config.toml
model = "image denoising autoencoder"
dataset = "regions of photos with short descriptions (Visual Genome)"
train_examples = 203450
image_size = 32
crop_scale_min = 0.7
horizontal_flip = true
translate = 0.12
color_jitter = 0.2
bottleneck = "denoising"
downsampling_factor = 8
encoder_arch = "mobilenet_v2"
encoder_norm = "batchnorm"
encoder_activation = "silu"
encoder_channel_attention = "eca"
encoder_drop_path = 0.2
encoder_depths = [3, 3, 3, 3]
encoder_kernel_size = 3
encoder_stem = "deep"
encoder_expansion = 3
encoder_widths = [16, 32, 64, 128]
loss = "l1"
latent_channels = 4
decoder_norm = "batchnorm"
decoder_activation = "gelu"
decoder_widths = [48, 96, 144, 192]
decoder_blocks_per_level = 1
decoder_block = "plain"
decoder_attention = false
decoder_upsampling = "nearest_conv"
init = "torch_default"
residual_init = "none"
optimizer = "soap"
beta2 = 0.99
lr = 0.0027
beta1 = 0.9
shampoo_beta = 0.99
eps = 1e-08
precondition_frequency = 16
max_precond_dim = 1536
merge_dims = true
one_sided = false
adamw_lr_other_params = 0.0014
grad_clip = 5.0
steps = 4900
batch_size = 256
epochs = 6.2
lr_schedule = "cosine"
final_lr_fraction = 0
warmup_steps = 240
weight_decay = 0.2
adamw_weight_decay_other_params = 0.05
Rows from block 2 of the decoder of a small image denoising autoencoder, named by matrix and row number. Each number is 128 + 24 x the weight over its row's rms, rounded and kept within 0 to 255. All counts start at 0. Numbers have three digits each.
Before each channel's rows are labels from the 100 images, of 14848, where the channel reaches its highest value: "top examples" is what is common among them. Only what is clearly more common there than usual is listed. The data: regions of photos with short descriptions (Visual Genome). In brackets: how many of the 100.
# conv: 3x3 conv (decoder.decb.0.0.conv.weight, 144x144x3x3, each kernel summed), inputs 72-143

top examples: text has "red" (25)
conv.27:094129148145165128103127147122107113133098160139112073172124122112095121061133133083150143122112099120116083146117158142110107109114139122113107154135122141139116163090134168166139165166150148108155158112115122145091

top examples: text has "black" (26)
conv.88:113135109117148158115159129154099128167130098120108141116159125152119112141150165087157115139107123085127118155147125087138126154119099096113066148148118110120132137104135106120107122118089110134104091175130113183128

top examples: text has "red" (26)
conv.35:115127114126165126142116107146145129133146159124143111110093130099128116132126130116121143191146133165132137082078070151119106154179135108088113108163138135147106158134105165139121095159154163129122125180119150099101

top examples: text has "black" (26)
conv.117:094170138135144084123174120133111146176132136132173122141135127137136123106117132137110129090137104139097170098176144183143155145114089094112153145148131116096156103114084113119117154118128143111139169123199132158160

top examples: text has "black" (29)
conv.30:103133128113121117112144132130188102141140127123101135080131105115135176120141125101133182185136098081145139149131145145127127134107119132112176184127141061140148136162132117180112146106097112105116120120161144148165

top examples: text has "black" (27)
conv.28:158089127060168113157180148112153121174114108080128153125120103125172143142150113110141151086113144093101153130135100159139113104143124131114082127106128097136098147159118129115132115137117108125141144112140156157127

top examples: text has "black" (26)
conv.123:117131071134163111189140170141137156155163142123151100141137090167103151168142154108126143110124131126054170142129127110078155139164084101132163126116111119136102101137098131132116145145151129147092119155091113101092

top examples: text has "blue" (31)
conv.69:149122109147145115114127110179140105133102123135128117150151128104149112082123090126120086137098106123130148146134130158102126110118156124143125151108116162140162143096093120146107133086147108166145145178151147150081

top examples: text has "black" (28)
conv.132:124101140133158120171098131148106136162135123111121123141147160160126124150111108164095109110115123132100126121121188157128106112143121179131125131096156131134163128140111085084129176119121132137124145145139104060143

top examples: text has "black" (30)
conv.121:096128128094097115104158095138095126098141163132106128138121095098138132125169130099107121158117133136116118133154163153152102171080135086122106174111084121104118129143112116170161115148106070108089121112178083157149

top examples: text has "black" (26)
conv.118:065159108105135124117138143157100105106171126160138160085107073113135130154149163151152093097141138094091124143139116102138106125123104130111163136147123167157182114137099142148127137118152115139063128098111129057122

top examples: text has "black" (32)
conv.97:101115097099142120121166159074113156160145102123164139128155083096139129175171120087109151109147134143092135099095141122101112124174093134107099100138100116143158131131138094147109123142128105120115155105148128161104

top examples: text has "green" (28)
conv.64:132135128133151147105140192120091095144131103119150136159108106098082106106135117064158135130097125110167150108061112128143140100154127119136125138129140137135148136115105156152118165141097127115109154133133155170121

top examples: text has "red" (32)
conv.68:093152141098093180131112123129126147150111148170129146140161153081127099088119105110182141141131154118138092151151114174137110133131075141121121093171106153135088126128137107150130121129125152116140146147123098110155

top examples: text has "black" (27)
conv.4:161140128114124118149134132081137135155168149165128150091122123155144143173138132127128176098086138114085146129140119141113136109129110136092150106125162113125082136133126123117114145120116126141075134144136144106107

top examples: text has "black" (30)
conv.70:092169132128120115121128123127109113110145156120142092128127119110143096137156176106141095145138117154127122134158122184142130133141121123088081125081065099123119141126071135121155113092100118086130106130141102130123